A small contrastive image-text model, trained from scratch.
Training: muon at rate 0.0067, 5900 steps, batches of 128.
Data: trained on photos with spoken descriptions (Open Images, Localized Narratives), 203450 training examples, 3.7 epochs.
Rows from block 6 of the image encoder, named by matrix and row number. Each number is 50 + 15 x the weight over its row's rms, rounded and kept within 0 to 99. All counts start at 0. After the name is the row's rms in percent of the matrix's.
# convs1: 3x3 conv (encoder.blocks.6.convs.1.weight, 80x80x3x3), inputs 36-47, a 3x3 kernel for each
convs1.1 100:32 64 67 47 67 60 38 62 35 52 72 61 55 52 70 31 52 70 51 68 46 43 53 68 57 57 70 68 89 60 61 37 59 64 28 44 51 46 58 52 45 69 49 49 74 21 49 59 23 65 85 42 53 62 43 08 31 57 62 52 38 59 59 35 53 55 51 61 45 58 35 67 63 64 62 64 47 56 45 34 60 63 71 46 41 47 54 39 47 20 44 63 64 33 60 63 45 51 61 59 68 51 44 50 66 49 45 52
convs1.2 100:27 44 48 37 41 30 48 34 42 71 69 57 27 30 42 32 42 46 69 57 55 60 31 27 48 44 36 38 48 87 46 57 67 54 34 38 51 59 43 51 70 46 47 38 20 34 50 42 28 84 31 58 64 60 53 32 56 68 60 29 54 14 52 76 52 61 49 48 60 56 52 64 30 50 36 44 65 63 43 26 65 39 18 27 24 32 59 26 26 71 37 39 82 49 49 65 35 46 39 47 47 35 40 57 47 54 44 45
convs1.3 096:53 70 73 49 64 50 37 61 59 23 50 69 26 43 66 21 43 50 47 60 61 37 46 59 44 60 55 31 24 40 35 26 41 39 50 56 39 50 41 43 46 70 50 65 91 43 38 40 57 47 54 52 45 50 65 84 77 64 66 65 57 85 64 35 52 51 37 58 05 81 57 58 59 69 82 54 44 54 37 26 48 60 80 99 49 51 53 40 29 64 37 45 48 45 52 39 39 38 44 45 45 48 41 29 45 42 61 52
convs1.4 105:36 51 23 59 68 20 36 42 31 37 69 42 72 56 52 46 51 56 40 62 40 46 97 39 51 63 31 50 39 51 60 72 45 52 77 63 48 48 27 67 99 31 61 64 24 59 57 41 59 60 36 46 47 48 38 46 61 63 43 69 47 45 52 46 49 78 55 37 73 31 31 78 33 43 50 59 55 35 47 34 61 71 34 25 69 58 56 54 28 40 47 73 36 51 52 44 30 47 31 41 25 54 44 46 69 47 59 61
convs1.5 102:39 43 40 16 50 52 21 67 57 49 47 59 51 53 64 52 39 62 30 43 49 43 39 56 73 73 74 69 62 57 64 48 47 66 72 73 23 35 15 68 46 60 67 61 80 33 31 43 30 18 49 41 45 35 58 61 49 58 65 70 52 39 24 48 59 47 57 40 67 49 47 33 55 46 37 40 42 48 26 31 61 63 70 51 60 41 56 24 55 54 54 54 41 38 47 67 51 73 59 45 40 25 48 49 36 38 45 68
convs1.6 106:57 46 57 24 35 90 46 41 58 60 34 47 34 52 65 43 58 65 62 37 63 56 26 68 43 47 67 32 57 71 66 41 44 57 47 39 56 64 75 68 45 49 42 51 44 76 44 57 27 35 90 33 65 72 43 65 55 77 57 18 67 43 48 59 37 58 38 55 27 46 56 49 53 57 57 51 43 40 58 60 40 53 45 34 46 61 49 41 39 29 61 47 47 56 32 71 52 56 75 58 48 59 72 32 26 62 52 24
convs1.7 093:40 36 10 34 51 30 35 66 60 60 73 35 54 56 34 52 71 77 45 41 46 40 49 70 34 34 53 55 73 43 50 52 47 29 31 67 56 40 28 44 62 42 37 27 53 43 29 32 62 44 38 58 50 51 48 55 60 47 49 27 36 57 43 55 50 41 39 37 58 52 52 28 44 37 39 53 46 51 14 44 58 80 59 40 74 36 38 36 49 60 41 30 27 66 77 62 55 72 66 39 64 59 43 52 50 36 49 49
convs1.8 095:62 56 65 42 56 61 49 33 55 39 62 34 21 43 38 47 49 45 75 66 68 66 70 64 60 53 60 58 57 39 22 39 21 41 30 43 48 71 71 46 61 60 63 70 86 36 61 32 52 39 44 83 57 48 67 62 44 43 43 28 48 49 48 76 30 38 54 27 46 48 30 35 46 57 40 41 55 79 28 35 57 27 76 53 16 56 75 33 57 53 54 63 57 62 55 26 72 50 37 37 76 66 43 53 43 62 55 50
convs1.9 101:46 42 43 56 35 35 37 43 47 42 70 58 41 56 65 39 62 46 51 54 45 66 40 42 28 31 46 61 64 55 52 44 46 45 65 62 35 48 45 46 40 43 39 80 66 39 41 51 45 46 48 21 48 40 41 34 43 49 47 48 45 37 40 55 59 28 51 50 24 29 10 30 26 47 33 61 60 42 65 66 50 37 48 35 28 42 41 57 62 46 48 77 66 60 59 73 33 24 44 35 46 54 52 51 39 48 44 46
convs1.10 097:26 26 40 34 47 58 61 65 67 43 66 61 58 56 50 13 33 31 50 50 48 51 55 45 66 72 60 39 54 36 43 28 41 27 49 46 48 62 63 38 37 38 21 53 48 38 55 57 74 66 58 16 35 25 64 22 49 29 18 35 45 34 37 48 63 57 40 85 53 32 21 40 46 50 57 45 58 58 40 68 46 18 27 39 53 63 82 12 41 10 39 47 55 33 64 44 21 59 44 65 41 40 44 29 34 54 42 41
convs1.11 100:16 17 42 50 39 39 52 33 47 48 45 52 57 36 35 51 15 44 42 25 35 45 37 42 40 52 57 56 54 36 66 61 48 63 51 55 75 52 33 77 54 34 64 56 43 57 43 56 63 33 62 55 32 70 68 61 47 47 45 69 74 74 43 33 53 43 25 57 45 37 62 46 65 56 36 61 56 30 83 56 32 50 49 94 67 60 59 37 19 45 79 57 30 88 41 29 73 32 36 68 84 49 49 64 48 42 79 41
convs1.12 101:47 36 57 40 36 62 27 25 22 42 52 67 35 60 67 42 54 83 51 45 35 75 64 42 58 60 40 60 45 43 85 45 42 83 45 54 68 49 37 71 56 35 54 56 46 49 42 49 53 28 81 39 37 80 83 77 41 61 85 33 48 51 36 32 35 35 12 70 52 43 48 61 40 35 43 48 29 54 48 28 40 55 28 33 35 30 70 32 20 82 46 44 63 55 45 61 47 59 67 51 58 40 64 62 37 57 63 47
convs1.13 097:63 43 61 62 57 74 58 60 80 55 61 37 65 45 43 87 67 33 53 54 72 37 51 77 50 65 74 83 56 34 75 33 28 71 46 39 70 85 67 77 54 50 50 43 49 47 31 46 60 48 72 45 20 34 34 37 28 57 47 35 55 45 27 67 69 41 52 67 59 42 82 42 47 49 65 46 46 47 46 40 25 61 55 24 61 27 57 70 54 67 55 50 44 76 51 49 50 46 32 68 78 54 58 47 41 53 51 45
convs1.14 108:60 62 28 47 64 22 37 60 34 37 70 48 51 54 31 53 51 75 49 46 33 51 47 37 66 39 42 39 45 50 69 99 83 50 47 58 35 38 67 60 65 68 38 46 62 56 66 40 42 48 33 54 82 26 37 63 40 80 69 63 60 39 34 38 32 44 53 34 21 91 48 58 38 30 49 56 37 50 59 51 59 54 61 21 39 77 00 42 87 46 39 64 50 49 70 54 39 67 43 27 50 49 47 69 57 42 43 57
convs1.15 098:50 54 43 77 66 72 51 71 59 52 59 60 25 28 39 44 43 64 61 60 51 65 46 41 63 73 58 46 40 30 34 64 34 49 50 47 51 74 70 31 33 35 47 47 66 68 74 76 46 22 43 46 38 48 34 37 32 38 61 49 33 52 33 39 38 42 40 45 48 66 40 33 41 56 57 55 39 33 35 27 30 33 25 57 38 36 60 28 20 35 31 34 35 38 20 30 61 68 49 50 44 47 39 34 33 52 56 57
convs1.16 104:59 29 32 31 45 59 07 23 37 57 45 48 45 49 51 63 64 49 33 50 61 55 43 54 41 29 52 52 18 54 47 72 59 55 90 58 31 49 50 50 66 70 52 54 47 50 39 52 42 75 58 57 56 51 47 83 82 61 59 56 57 34 15 54 56 56 34 23 53 24 16 50 62 39 31 70 65 40 66 53 52 84 30 44 72 56 36 68 68 20 75 38 53 59 63 35 53 52 49 50 17 30 45 43 49 47 71 61
convs1.17 106:53 58 51 48 25 39 63 53 31 63 32 35 46 63 54 66 45 40 68 46 65 56 36 53 62 51 36 38 42 57 51 51 40 37 50 48 55 46 46 32 50 52 59 26 51 62 65 35 63 45 64 63 29 22 46 44 54 43 36 64 42 58 67 40 16 47 50 88 31 70 72 50 57 40 36 39 64 47 38 39 41 64 50 43 43 37 61 53 39 43 49 35 50 56 69 65 72 41 38 66 64 47 54 55 41 35 43 44
convs1.18 100:39 51 23 53 57 53 16 50 21 62 49 50 57 50 31 47 37 25 41 44 33 45 52 64 37 55 60 42 59 34 38 71 50 26 37 26 57 61 57 43 59 64 12 38 47 53 58 39 52 51 39 57 46 48 22 54 41 32 61 37 49 48 35 53 44 58 36 53 14 64 34 37 65 42 42 59 59 35 46 32 19 71 72 49 69 52 36 66 49 59 24 31 10 28 19 15 43 38 32 41 44 45 42 28 47 43 55 54
convs1.19 108:75 39 30 74 41 20 69 41 47 40 54 57 39 34 67 45 53 54 52 55 18 60 59 27 53 53 27 49 59 51 31 34 51 47 40 54 38 53 57 59 47 58 53 57 42 42 31 33 91 65 23 78 62 46 43 46 37 40 42 60 49 60 55 24 66 51 41 31 28 63 61 24 44 51 43 55 28 51 61 32 48 48 45 50 36 24 56 25 39 65 47 41 42 70 51 48 73 57 39 50 41 66 56 42 46 61 31 40
convs1.20 096:63 65 61 53 61 49 47 44 29 44 43 25 28 47 49 71 57 53 48 57 58 52 48 45 38 43 40 54 33 30 59 53 65 56 70 53 55 35 38 55 49 34 58 44 55 39 59 44 54 91 66 39 65 28 54 20 24 62 20 27 65 41 52 52 42 60 82 46 52 54 22 41 49 46 47 47 58 60 58 49 45 14 39 32 24 53 51 60 83 55 44 41 30 57 75 67 75 68 55 69 40 27 62 57 41 60 53 46
convs1.21 102:39 44 53 42 51 48 29 43 44 38 44 24 55 48 47 59 60 57 35 55 43 41 49 45 26 44 51 43 61 48 24 56 41 47 42 54 43 47 32 43 21 51 68 57 59 58 66 40 60 64 41 27 15 25 74 51 41 61 49 45 65 34 36 46 56 61 46 32 41 35 22 31 49 63 47 52 83 53 38 34 12 36 30 51 34 45 66 95 99 79 46 49 46 52 47 62 56 79 47 50 55 54 39 38 45 48 48 50
convs1.22 105:75 87 80 43 45 22 49 52 39 49 52 56 37 34 27 53 69 47 68 74 78 24 13 29 37 41 53 75 54 43 53 67 50 41 33 40 68 63 47 30 31 34 51 34 32 44 79 59 52 35 32 42 63 52 37 38 33 70 75 86 49 29 24 47 38 32 69 81 64 49 48 36 55 45 62 39 45 49 57 56 41 66 72 66 52 42 48 42 46 41 65 54 65 54 40 36 53 52 35 61 49 44 50 55 45 60 41 51
convs1.23 094:56 67 61 40 59 50 59 63 56 47 56 62 57 81 81 43 52 54 53 67 55 55 58 29 48 37 37 64 65 69 59 63 54 53 59 47 36 60 37 62 66 41 59 66 50 29 37 37 53 58 66 55 54 52 50 50 57 44 47 39 40 39 40 67 13 49 36 45 72 65 79 80 56 47 52 48 57 67 58 75 76 65 27 51 09 58 74 20 47 62 58 64 70 55 68 82 62 59 58 53 27 45 79 53 35 71 66 37
convs1.24 103:70 62 61 52 39 48 63 64 56 35 61 53 67 68 63 69 47 59 50 48 43 48 32 41 52 56 68 40 60 80 57 38 50 59 58 18 51 74 86 25 26 53 43 51 39 56 64 45 63 58 55 50 46 46 41 41 44 29 54 47 36 23 75 66 57 48 48 35 38 56 50 64 56 36 54 70 45 39 66 59 32 67 06 27 82 36 58 73 57 34 23 37 40 55 50 59 32 40 57 35 39 63 46 47 58 54 43 39
convs1.25 101:55 53 44 53 50 30 54 40 51 49 56 45 66 44 29 46 58 20 47 56 58 36 61 57 41 35 48 53 49 66 38 35 68 43 43 64 52 54 46 59 51 59 55 29 80 63 58 28 69 48 21 81 67 45 38 26 36 50 30 77 45 27 86 34 38 73 47 41 78 44 45 50 43 33 29 51 40 62 41 62 92 42 27 63 59 22 45 24 95 57 56 47 40 49 54 51 68 41 50 35 42 59 33 22 50 50 40 79
convs1.26 097:61 88 98 70 71 97 66 79 94 89 58 65 64 46 58 84 32 47 36 57 53 33 49 32 40 34 44 61 51 47 57 66 45 80 67 64 61 56 63 49 71 66 62 61 67 57 49 52 50 57 68 54 66 77 43 34 68 47 56 70 49 31 49 47 39 18 40 43 35 39 55 45 60 70 69 79 71 65 85 66 66 82 77 82 71 86 90 94 89 51 50 56 44 43 46 53 46 55 69 73 58 64 55 45 71 53 69 63
convs1.27 104:34 36 55 35 55 54 42 36 47 66 43 59 48 54 61 52 41 51 44 37 57 48 65 73 73 42 52 45 65 57 33 63 54 34 36 33 51 57 51 36 62 51 44 51 43 48 62 60 38 68 67 37 58 60 51 60 66 44 51 53 34 52 48 47 35 54 46 36 65 37 42 31 38 58 45 31 61 52 21 35 46 86 58 85 39 34 69 33 19 46 42 61 46 28 75 81 16 66 66 35 45 58 37 55 45 42 32 53
convs1.28 098:50 35 20 52 39 38 58 31 20 23 33 29 44 51 54 18 38 36 37 43 32 39 23 30 53 41 30 22 38 37 36 56 07 49 22 31 47 62 38 65 57 41 24 33 37 50 67 80 34 57 40 38 48 61 48 62 53 44 61 46 58 55 64 61 66 38 81 74 59 50 66 91 62 88 22 83 50 68 55 58 80 49 72 15 51 61 44 29 67 68 54 67 28 59 56 46 65 75 61 44 61 58 54 42 34 53 38 23
convs1.29 102:28 34 53 19 39 53 61 64 66 58 52 79 55 42 63 42 33 52 44 32 45 25 40 47 38 49 64 35 49 37 48 65 28 34 37 35 37 77 56 24 62 42 40 45 41 23 22 58 52 36 60 56 20 56 62 55 37 64 63 72 38 48 52 40 41 45 34 54 64 23 54 36 53 58 49 36 45 44 25 43 36 45 35 51 25 39 32 37 27 36 43 58 45 45 49 49 36 38 36 44 63 20 46 71 22 35 54 15
convs1.30 109:63 38 49 37 72 58 37 57 45 48 40 59 44 37 39 46 27 49 57 48 58 14 50 50 39 49 45 39 33 36 54 69 45 47 61 45 38 42 38 75 76 47 57 49 66 40 38 52 01 73 63 44 46 27 60 43 55 54 44 43 43 64 46 50 52 39 42 34 63 48 38 46 41 09 48 32 55 61 40 47 51 44 49 43 51 56 53 48 44 68 55 46 48 53 51 58 55 61 62 56 90 68 82 35 29 73 40 45
convs1.31 104:14 31 47 34 52 79 59 57 67 26 45 60 60 49 45 47 37 57 63 42 54 64 58 45 64 40 37 45 28 54 37 49 54 61 32 48 71 42 50 67 60 44 49 08 19 20 74 57 52 90 56 12 34 36 71 44 48 48 29 38 49 36 49 46 54 63 38 43 40 46 52 67 44 54 66 35 41 60 36 39 62 33 54 59 54 73 54 53 18 37 38 80 82 44 71 53 31 37 28 74 29 62 71 29 63 55 27 45
convs1.32 092:32 57 82 49 60 75 48 60 86 26 61 68 25 37 60 35 55 73 31 58 50 36 62 68 33 52 58 40 50 57 43 69 67 46 45 53 31 27 43 35 62 81 40 49 70 48 61 62 60 56 53 42 55 47 63 50 52 36 44 46 39 44 39 58 46 48 55 44 48 74 42 22 48 52 56 37 40 60 42 38 54 47 49 30 11 07 19 37 54 35 51 70 37 51 57 35 52 60 38 41 59 56 50 92 78 41 52 42
convs1.33 103:31 27 23 32 30 25 52 60 36 66 40 54 67 62 57 43 29 06 46 49 52 37 42 41 32 44 35 38 18 47 20 26 30 19 24 45 30 25 30 31 41 26 19 39 28 51 19 37 59 41 49 57 39 27 27 39 39 25 31 12 47 39 37 69 73 45 56 37 24 73 56 43 37 50 46 49 36 56 53 31 43 63 47 51 56 57 42 26 24 31 42 32 26 64 79 67 59 55 45 38 29 59 21 35 19 24 25 50
convs1.34 103:42 30 48 53 36 33 49 57 33 37 21 50 52 52 45 58 69 53 42 40 40 55 40 35 53 53 44 25 50 34 54 50 55 68 63 61 41 48 45 64 51 47 56 71 66 50 47 47 37 60 47 34 33 29 43 24 39 49 57 62 52 75 68 48 65 62 75 49 46 58 53 59 43 82 84 54 32 58 44 39 35 48 56 54 74 47 48 46 55 62 45 34 41 52 49 61 46 55 35 68 34 54 42 41 46 78 82 62
convs1.35 100:47 53 35 46 32 49 58 57 60 47 37 25 46 40 51 51 68 68 52 48 41 66 48 46 53 60 62 52 65 74 37 34 43 36 34 24 39 57 54 33 55 54 42 63 40 47 25 16 51 45 53 85 62 73 56 88 82 47 30 38 37 40 30 62 55 46 82 63 70 53 39 40 47 31 54 61 55 44 73 61 55 39 26 42 35 45 57 58 49 44 49 42 28 44 33 32 53 58 58 54 54 80 63 51 60 52 38 33
convs1.36 103:51 56 52 44 35 43 44 52 62 30 31 36 37 28 33 21 71 68 44 48 62 56 37 36 51 46 58 62 67 62 39 49 60 45 47 57 76 81 79 51 46 34 28 31 42 36 53 61 62 60 60 67 70 58 55 67 26 70 44 74 32 38 44 31 31 31 35 45 48 64 83 38 50 55 52 64 50 44 64 83 45 50 41 31 47 55 49 33 73 52 52 34 52 35 69 55 44 64 17 46 50 48 51 51 36 30 53 75
convs1.37 098:56 63 59 53 52 55 57 59 75 48 34 43 40 68 76 31 64 73 50 50 41 47 51 48 53 40 53 71 57 63 34 63 87 25 53 62 41 37 40 32 49 70 26 48 76 46 47 41 49 74 58 59 88 60 32 40 67 73 32 55 50 51 35 29 45 54 44 29 48 59 45 40 53 53 66 25 67 73 24 58 74 48 68 25 39 65 99 26 59 72 28 50 30 35 67 56 46 79 75 39 35 52 30 48 88 29 39 95
convs1.38 101:57 57 38 70 55 58 58 58 54 62 58 57 35 61 59 50 51 33 46 44 47 56 64 57 65 64 51 44 47 40 50 52 54 34 30 49 54 37 43 66 82 63 58 74 75 49 50 26 34 18 26 30 28 42 46 64 53 56 68 63 66 38 50 28 44 55 31 36 41 40 49 64 32 23 18 22 23 13 15 18 05 62 56 23 59 77 58 54 56 82 54 51 55 75 78 58 55 46 53 29 42 67 43 58 60 62 48 49
convs1.39 097:49 63 47 56 61 54 36 50 57 71 58 48 70 51 46 52 41 53 47 55 49 55 50 44 36 52 54 37 21 40 32 46 69 47 56 56 67 84 47 73 66 67 52 67 56 62 58 61 40 25 64 50 39 70 51 41 34 66 43 60 49 38 56 63 51 40 72 41 33 54 20 30 70 45 29 61 35 45 45 50 55 99 78 18 64 69 39 14 36 32 71 56 55 54 37 44 44 33 35 58 32 20 49 43 27 58 52 44
convs1.40 097:74 67 40 98 88 60 65 65 37 50 42 39 55 47 43 65 66 64 61 58 45 72 62 52 57 40 53 29 48 41 49 56 70 56 53 58 72 71 81 75 45 55 61 38 60 62 84 73 23 53 31 49 59 45 30 50 55 37 57 67 51 54 54 44 60 52 31 54 48 39 39 65 53 80 49 74 61 46 72 67 61 67 46 45 32 36 37 32 74 48 69 76 32 42 47 25 41 75 48 48 72 60 55 65 41 48 46 44
convs1.41 105:56 50 47 40 34 39 50 42 51 58 60 40 53 84 37 34 31 39 45 36 48 46 50 48 41 29 56 64 41 38 74 71 58 42 45 74 42 48 27 32 62 39 32 26 43 29 67 51 43 58 62 63 30 54 28 34 54 35 60 56 61 62 62 48 54 46 51 45 65 22 35 27 41 58 49 50 66 47 38 48 47 39 78 16 42 62 56 52 51 50 63 64 41 54 79 44 55 27 55 44 39 38 67 65 49 56 67 59
convs1.42 111:43 42 32 41 69 45 50 42 19 45 40 49 61 47 43 21 60 35 47 44 51 33 59 73 35 54 48 54 43 64 48 43 50 33 66 71 57 47 43 64 58 57 34 58 50 55 30 36 73 62 35 28 63 53 60 39 62 36 37 61 37 67 39 51 25 39 47 31 39 48 76 63 47 21 54 65 29 37 37 55 45 41 49 73 78 38 39 38 65 26 59 36 53 65 59 38 50 90 59 67 38 54 52 29 36 39 64 50
convs1.43 099:44 45 41 45 37 31 45 59 38 43 61 48 47 70 37 51 81 61 47 35 50 48 38 42 45 65 43 70 27 47 53 35 53 56 44 51 58 24 61 54 40 47 42 54 46 35 32 62 22 45 28 29 41 47 48 35 48 59 51 43 49 47 56 42 68 73 28 79 33 14 24 54 64 37 70 52 45 34 27 45 43 48 45 59 41 60 43 51 75 62 51 56 52 50 71 34 30 64 41 69 30 39 67 35 47 40 53 49
convs1.44 098:44 45 18 54 44 31 53 71 22 33 41 62 46 53 50 46 37 23 43 37 43 58 42 56 45 60 71 52 45 61 64 46 37 64 51 59 47 56 55 43 26 33 67 65 54 49 78 47 29 33 36 36 43 56 72 45 58 65 59 29 50 56 27 43 40 68 50 47 51 30 27 48 51 48 44 37 34 36 59 55 50 32 64 57 38 38 55 21 14 31 43 51 39 46 64 36 60 43 56 47 35 42 53 43 53 47 53 41
convs1.45 106:44 43 42 52 41 48 52 40 40 70 42 52 66 32 30 84 36 36 54 32 57 46 30 66 61 43 56 35 48 60 29 55 84 41 45 62 42 35 53 23 42 76 35 51 67 47 66 57 55 40 60 72 57 49 31 56 39 27 53 43 22 36 52 70 54 32 57 25 38 45 63 46 38 31 37 50 44 55 52 45 50 48 54 28 63 49 41 76 80 45 60 41 72 47 21 78 41 23 48 55 44 50 38 50 66 60 51 50
convs1.46 102:49 59 57 45 43 55 55 48 63 49 61 39 22 52 54 45 42 26 36 34 33 51 57 62 59 52 54 42 47 48 55 39 32 37 21 38 41 31 30 58 45 42 41 55 45 49 60 32 22 43 49 43 53 43 38 52 65 38 30 45 40 46 44 56 27 35 50 61 40 45 31 40 70 43 40 58 47 33 47 40 77 61 52 37 67 67 56 40 38 42 75 58 26 49 76 43 72 56 56 58 48 53 37 32 35 50 52 56
convs1.47 099:53 50 25 71 44 58 44 36 39 72 47 45 59 80 62 57 43 54 54 59 60 34 47 45 48 56 41 30 33 62 27 26 42 51 52 43 64 69 60 54 42 49 46 50 37 52 49 19 64 24 16 61 78 78 43 35 43 40 38 52 51 46 35 45 43 28 64 62 34 64 64 65 49 51 40 59 36 46 57 73 32 60 45 38 58 69 41 42 48 43 63 72 46 55 56 54 40 27 30 41 46 64 40 50 51 37 36 35
convs1.48 102:30 30 41 27 28 46 49 61 52 31 26 54 40 30 39 70 43 36 40 42 40 45 50 48 51 54 65 69 56 44 48 45 35 56 53 63 41 31 41 54 36 39 73 63 74 49 64 67 47 27 47 38 28 27 52 39 58 49 21 33 60 57 75 39 58 60 44 42 69 53 55 65 21 66 50 34 91 63 64 53 50 34 83 21 26 48 09 99 48 33 48 34 44 47 46 54 59 60 51 59 32 26 46 50 45 52 59 58
convs1.49 101:46 60 57 45 48 64 14 28 45 44 77 51 41 25 50 37 08 49 32 31 44 37 53 58 49 65 28 69 65 39 45 40 49 20 45 78 78 75 61 60 39 50 41 55 56 55 70 33 50 45 68 44 76 54 24 42 60 33 67 41 63 58 24 45 54 61 52 57 31 50 42 35 59 74 46 59 35 59 23 56 83 48 83 30 35 31 68 20 34 88 73 79 46 56 36 48 47 42 50 70 67 37 63 72 43 50 35 58
convs1.50 100:43 25 28 38 20 33 34 21 35 26 53 53 25 42 50 42 38 61 43 37 38 44 48 33 58 63 69 24 34 54 30 54 35 48 57 36 16 25 41 30 28 28 36 26 45 43 51 47 48 55 66 37 27 44 34 39 57 41 68 52 66 88 56 54 68 68 47 77 63 46 39 33 43 44 52 39 61 56 38 55 34 25 39 69 64 45 77 61 15 10 74 56 53 42 47 49 41 22 46 29 40 50 46 37 47 52 59 45
convs1.51 093:35 46 71 29 50 70 30 48 42 37 37 38 21 31 34 28 44 24 48 56 64 49 49 71 47 71 72 41 68 60 44 61 56 49 68 67 28 41 49 48 50 52 39 48 50 85 98 92 65 66 58 39 53 45 31 39 32 61 55 41 47 56 62 41 27 28 27 14 25 28 25 53 38 41 59 54 44 57 61 70 60 56 58 77 50 62 65 49 44 79 46 52 63 52 48 52 21 26 26 40 46 47 53 64 53 36 60 62
convs1.52 098:47 41 28 50 61 32 70 66 48 50 47 43 36 39 30 44 69 20 69 58 48 62 49 43 52 47 42 54 61 47 60 40 37 56 34 46 55 57 25 65 57 38 45 22 30 48 44 19 67 68 35 53 62 37 42 42 69 49 44 50 46 37 59 23 37 47 29 16 32 57 73 69 57 57 47 66 50 12 44 30 31 41 50 88 72 52 08 54 65 40 63 59 37 50 49 49 44 58 44 31 49 25 37 38 58 56 37 47
convs1.53 096:47 55 61 36 68 62 42 59 62 57 57 38 36 54 60 24 47 57 48 52 60 44 48 65 58 67 54 55 60 45 72 69 51 95 62 43 60 55 45 62 57 69 48 43 48 64 57 34 29 53 61 11 73 70 43 26 28 46 22 34 57 63 44 53 34 34 86 69 88 68 48 56 60 53 50 65 77 69 58 51 51 35 57 50 61 74 40 45 64 36 64 35 35 46 64 79 54 58 61 70 48 42 98 63 52 89 37 52
convs1.54 099:68 62 80 63 48 79 51 49 65 44 55 66 51 28 78 49 49 77 60 69 70 82 52 49 70 41 44 58 31 49 28 45 65 43 68 57 49 72 58 59 28 32 70 59 30 55 54 60 51 35 50 70 49 46 57 68 43 64 44 59 41 45 72 46 79 41 47 45 33 51 41 42 59 58 57 08 35 63 36 40 40 39 24 43 42 47 67 41 50 57 29 44 39 48 24 22 56 40 59 45 47 33 58 53 29 57 58 52
convs1.55 098:45 50 60 42 58 56 50 46 60 54 54 34 73 58 60 50 27 66 50 52 46 39 43 53 53 45 56 36 39 41 60 54 55 61 50 45 59 81 70 63 48 57 42 23 39 48 66 41 47 53 48 48 40 48 59 36 23 52 45 68 62 61 51 78 72 62 36 40 50 48 20 38 72 61 31 49 58 60 63 48 41 67 44 29 66 68 28 43 62 50 72 77 74 41 43 35 56 48 27 41 44 58 49 31 57 54 38 38
convs1.56 101:38 78 45 45 63 43 35 16 18 45 49 51 41 39 43 44 46 47 48 45 61 37 57 61 38 50 39 48 38 29 36 45 32 50 61 53 49 20 26 47 41 53 69 65 82 52 36 35 41 50 39 62 69 50 47 62 33 54 38 23 40 41 25 38 54 71 42 40 66 56 57 44 52 45 49 41 57 51 58 62 47 51 52 44 29 41 40 31 43 29 46 12 30 48 37 44 59 65 58 56 32 43 54 29 37 69 61 71
convs1.57 094:48 52 54 52 51 44 47 56 39 58 47 43 56 55 28 56 31 34 57 56 41 62 72 75 52 59 54 60 65 55 70 47 54 41 62 64 50 32 60 44 36 64 47 53 68 49 73 57 53 48 52 56 40 36 56 36 36 45 35 48 56 55 55 20 42 09 27 49 12 27 44 11 42 58 46 54 48 62 73 88 62 24 42 39 46 89 25 68 44 55 42 38 39 42 49 48 15 24 16 45 48 41 44 66 55 45 51 71
convs1.58 101:41 51 41 51 45 60 41 44 50 43 46 27 38 47 32 55 47 33 45 46 39 49 54 58 48 40 37 40 44 46 44 45 57 47 54 54 53 55 57 57 69 60 63 63 64 37 40 37 51 42 54 36 25 32 59 47 49 56 45 45 49 48 39 37 43 45 39 49 43 36 45 39 35 25 31 60 54 63 41 28 42 60 43 45 38 42 37 31 37 44 48 52 55 35 47 51 31 47 49 34 42 57 41 46 55 43 49 52
convs1.59 099:61 61 53 48 63 64 27 44 43 54 57 52 43 52 66 51 57 34 67 57 64 59 68 69 18 25 36 49 52 47 58 37 39 54 55 45 62 55 50 52 37 37 50 67 52 31 47 45 27 57 53 45 38 37 51 50 62 41 26 31 61 68 78 67 47 40 49 34 38 54 51 64 46 40 31 43 48 50 47 47 49 59 54 38 40 57 41 40 60 57 31 39 45 58 53 56 42 46 41 43 63 36 46 28 31 57 61 43
convs1.60 097:51 43 40 63 48 50 55 48 48 77 38 45 65 44 59 86 81 81 34 43 32 57 57 46 59 64 62 58 54 41 43 64 46 63 66 40 63 58 58 52 63 55 54 46 36 41 26 43 59 63 66 43 65 48 31 53 41 37 63 62 52 48 59 52 41 41 51 44 55 64 53 49 57 50 47 64 83 54 71 63 26 64 73 75 76 89 65 82 66 49 51 33 52 57 71 61 68 71 68 70 54 53 41 64 58 52 51 56
convs1.61 095:62 74 24 51 53 31 37 50 30 69 64 60 59 51 26 56 41 48 66 61 66 52 52 56 59 45 33 82 57 52 35 41 47 45 36 51 45 58 47 47 53 42 24 21 12 56 64 29 48 59 32 36 36 41 70 45 60 59 48 44 62 76 51 55 49 42 38 56 29 39 42 27 41 61 30 60 55 40 46 47 56 57 77 44 66 58 30 56 27 66 60 54 40 45 50 18 45 33 26 52 72 31 49 56 29 41 45 24
convs1.62 099:31 21 27 53 39 44 50 72 62 54 66 58 56 62 73 49 54 62 43 47 43 44 27 43 50 67 71 63 60 43 53 59 59 37 33 42 57 54 54 44 51 45 39 27 38 50 46 42 28 13 49 33 83 63 52 53 48 62 80 47 47 21 59 49 59 45 54 22 57 42 50 43 51 28 36 36 28 23 67 88 77 61 46 50 43 44 63 45 46 40 27 41 32 43 24 39 46 50 48 61 66 76 55 65 68 21 05 08
convs1.63 090:48 47 46 48 57 53 52 74 64 36 52 52 25 41 58 25 28 57 67 84 54 58 48 63 59 57 62 44 54 89 79 65 64 56 31 50 39 49 57 39 70 64 51 64 44 48 59 60 52 62 46 58 54 47 73 54 25 39 73 26 52 34 44 35 38 51 64 22 35 51 58 49 52 58 64 30 61 62 42 52 77 20 44 60 24 60 48 29 53 50 42 51 50 32 63 53 44 59 37 63 63 65 75 55 68 43 55 43
convs1.64 095:46 51 60 69 71 59 51 56 67 42 50 39 32 49 28 32 40 41 46 51 56 49 50 56 56 60 57 35 33 42 37 38 52 45 41 41 54 48 37 54 37 61 59 57 66 60 59 67 47 24 38 58 67 56 25 31 28 29 30 32 47 37 32 55 53 73 56 37 47 54 41 53 46 64 61 45 68 36 33 52 47 20 27 24 10 18 10 14 28 00 30 58 58 30 52 57 39 43 59 31 36 50 42 31 50 58 47 43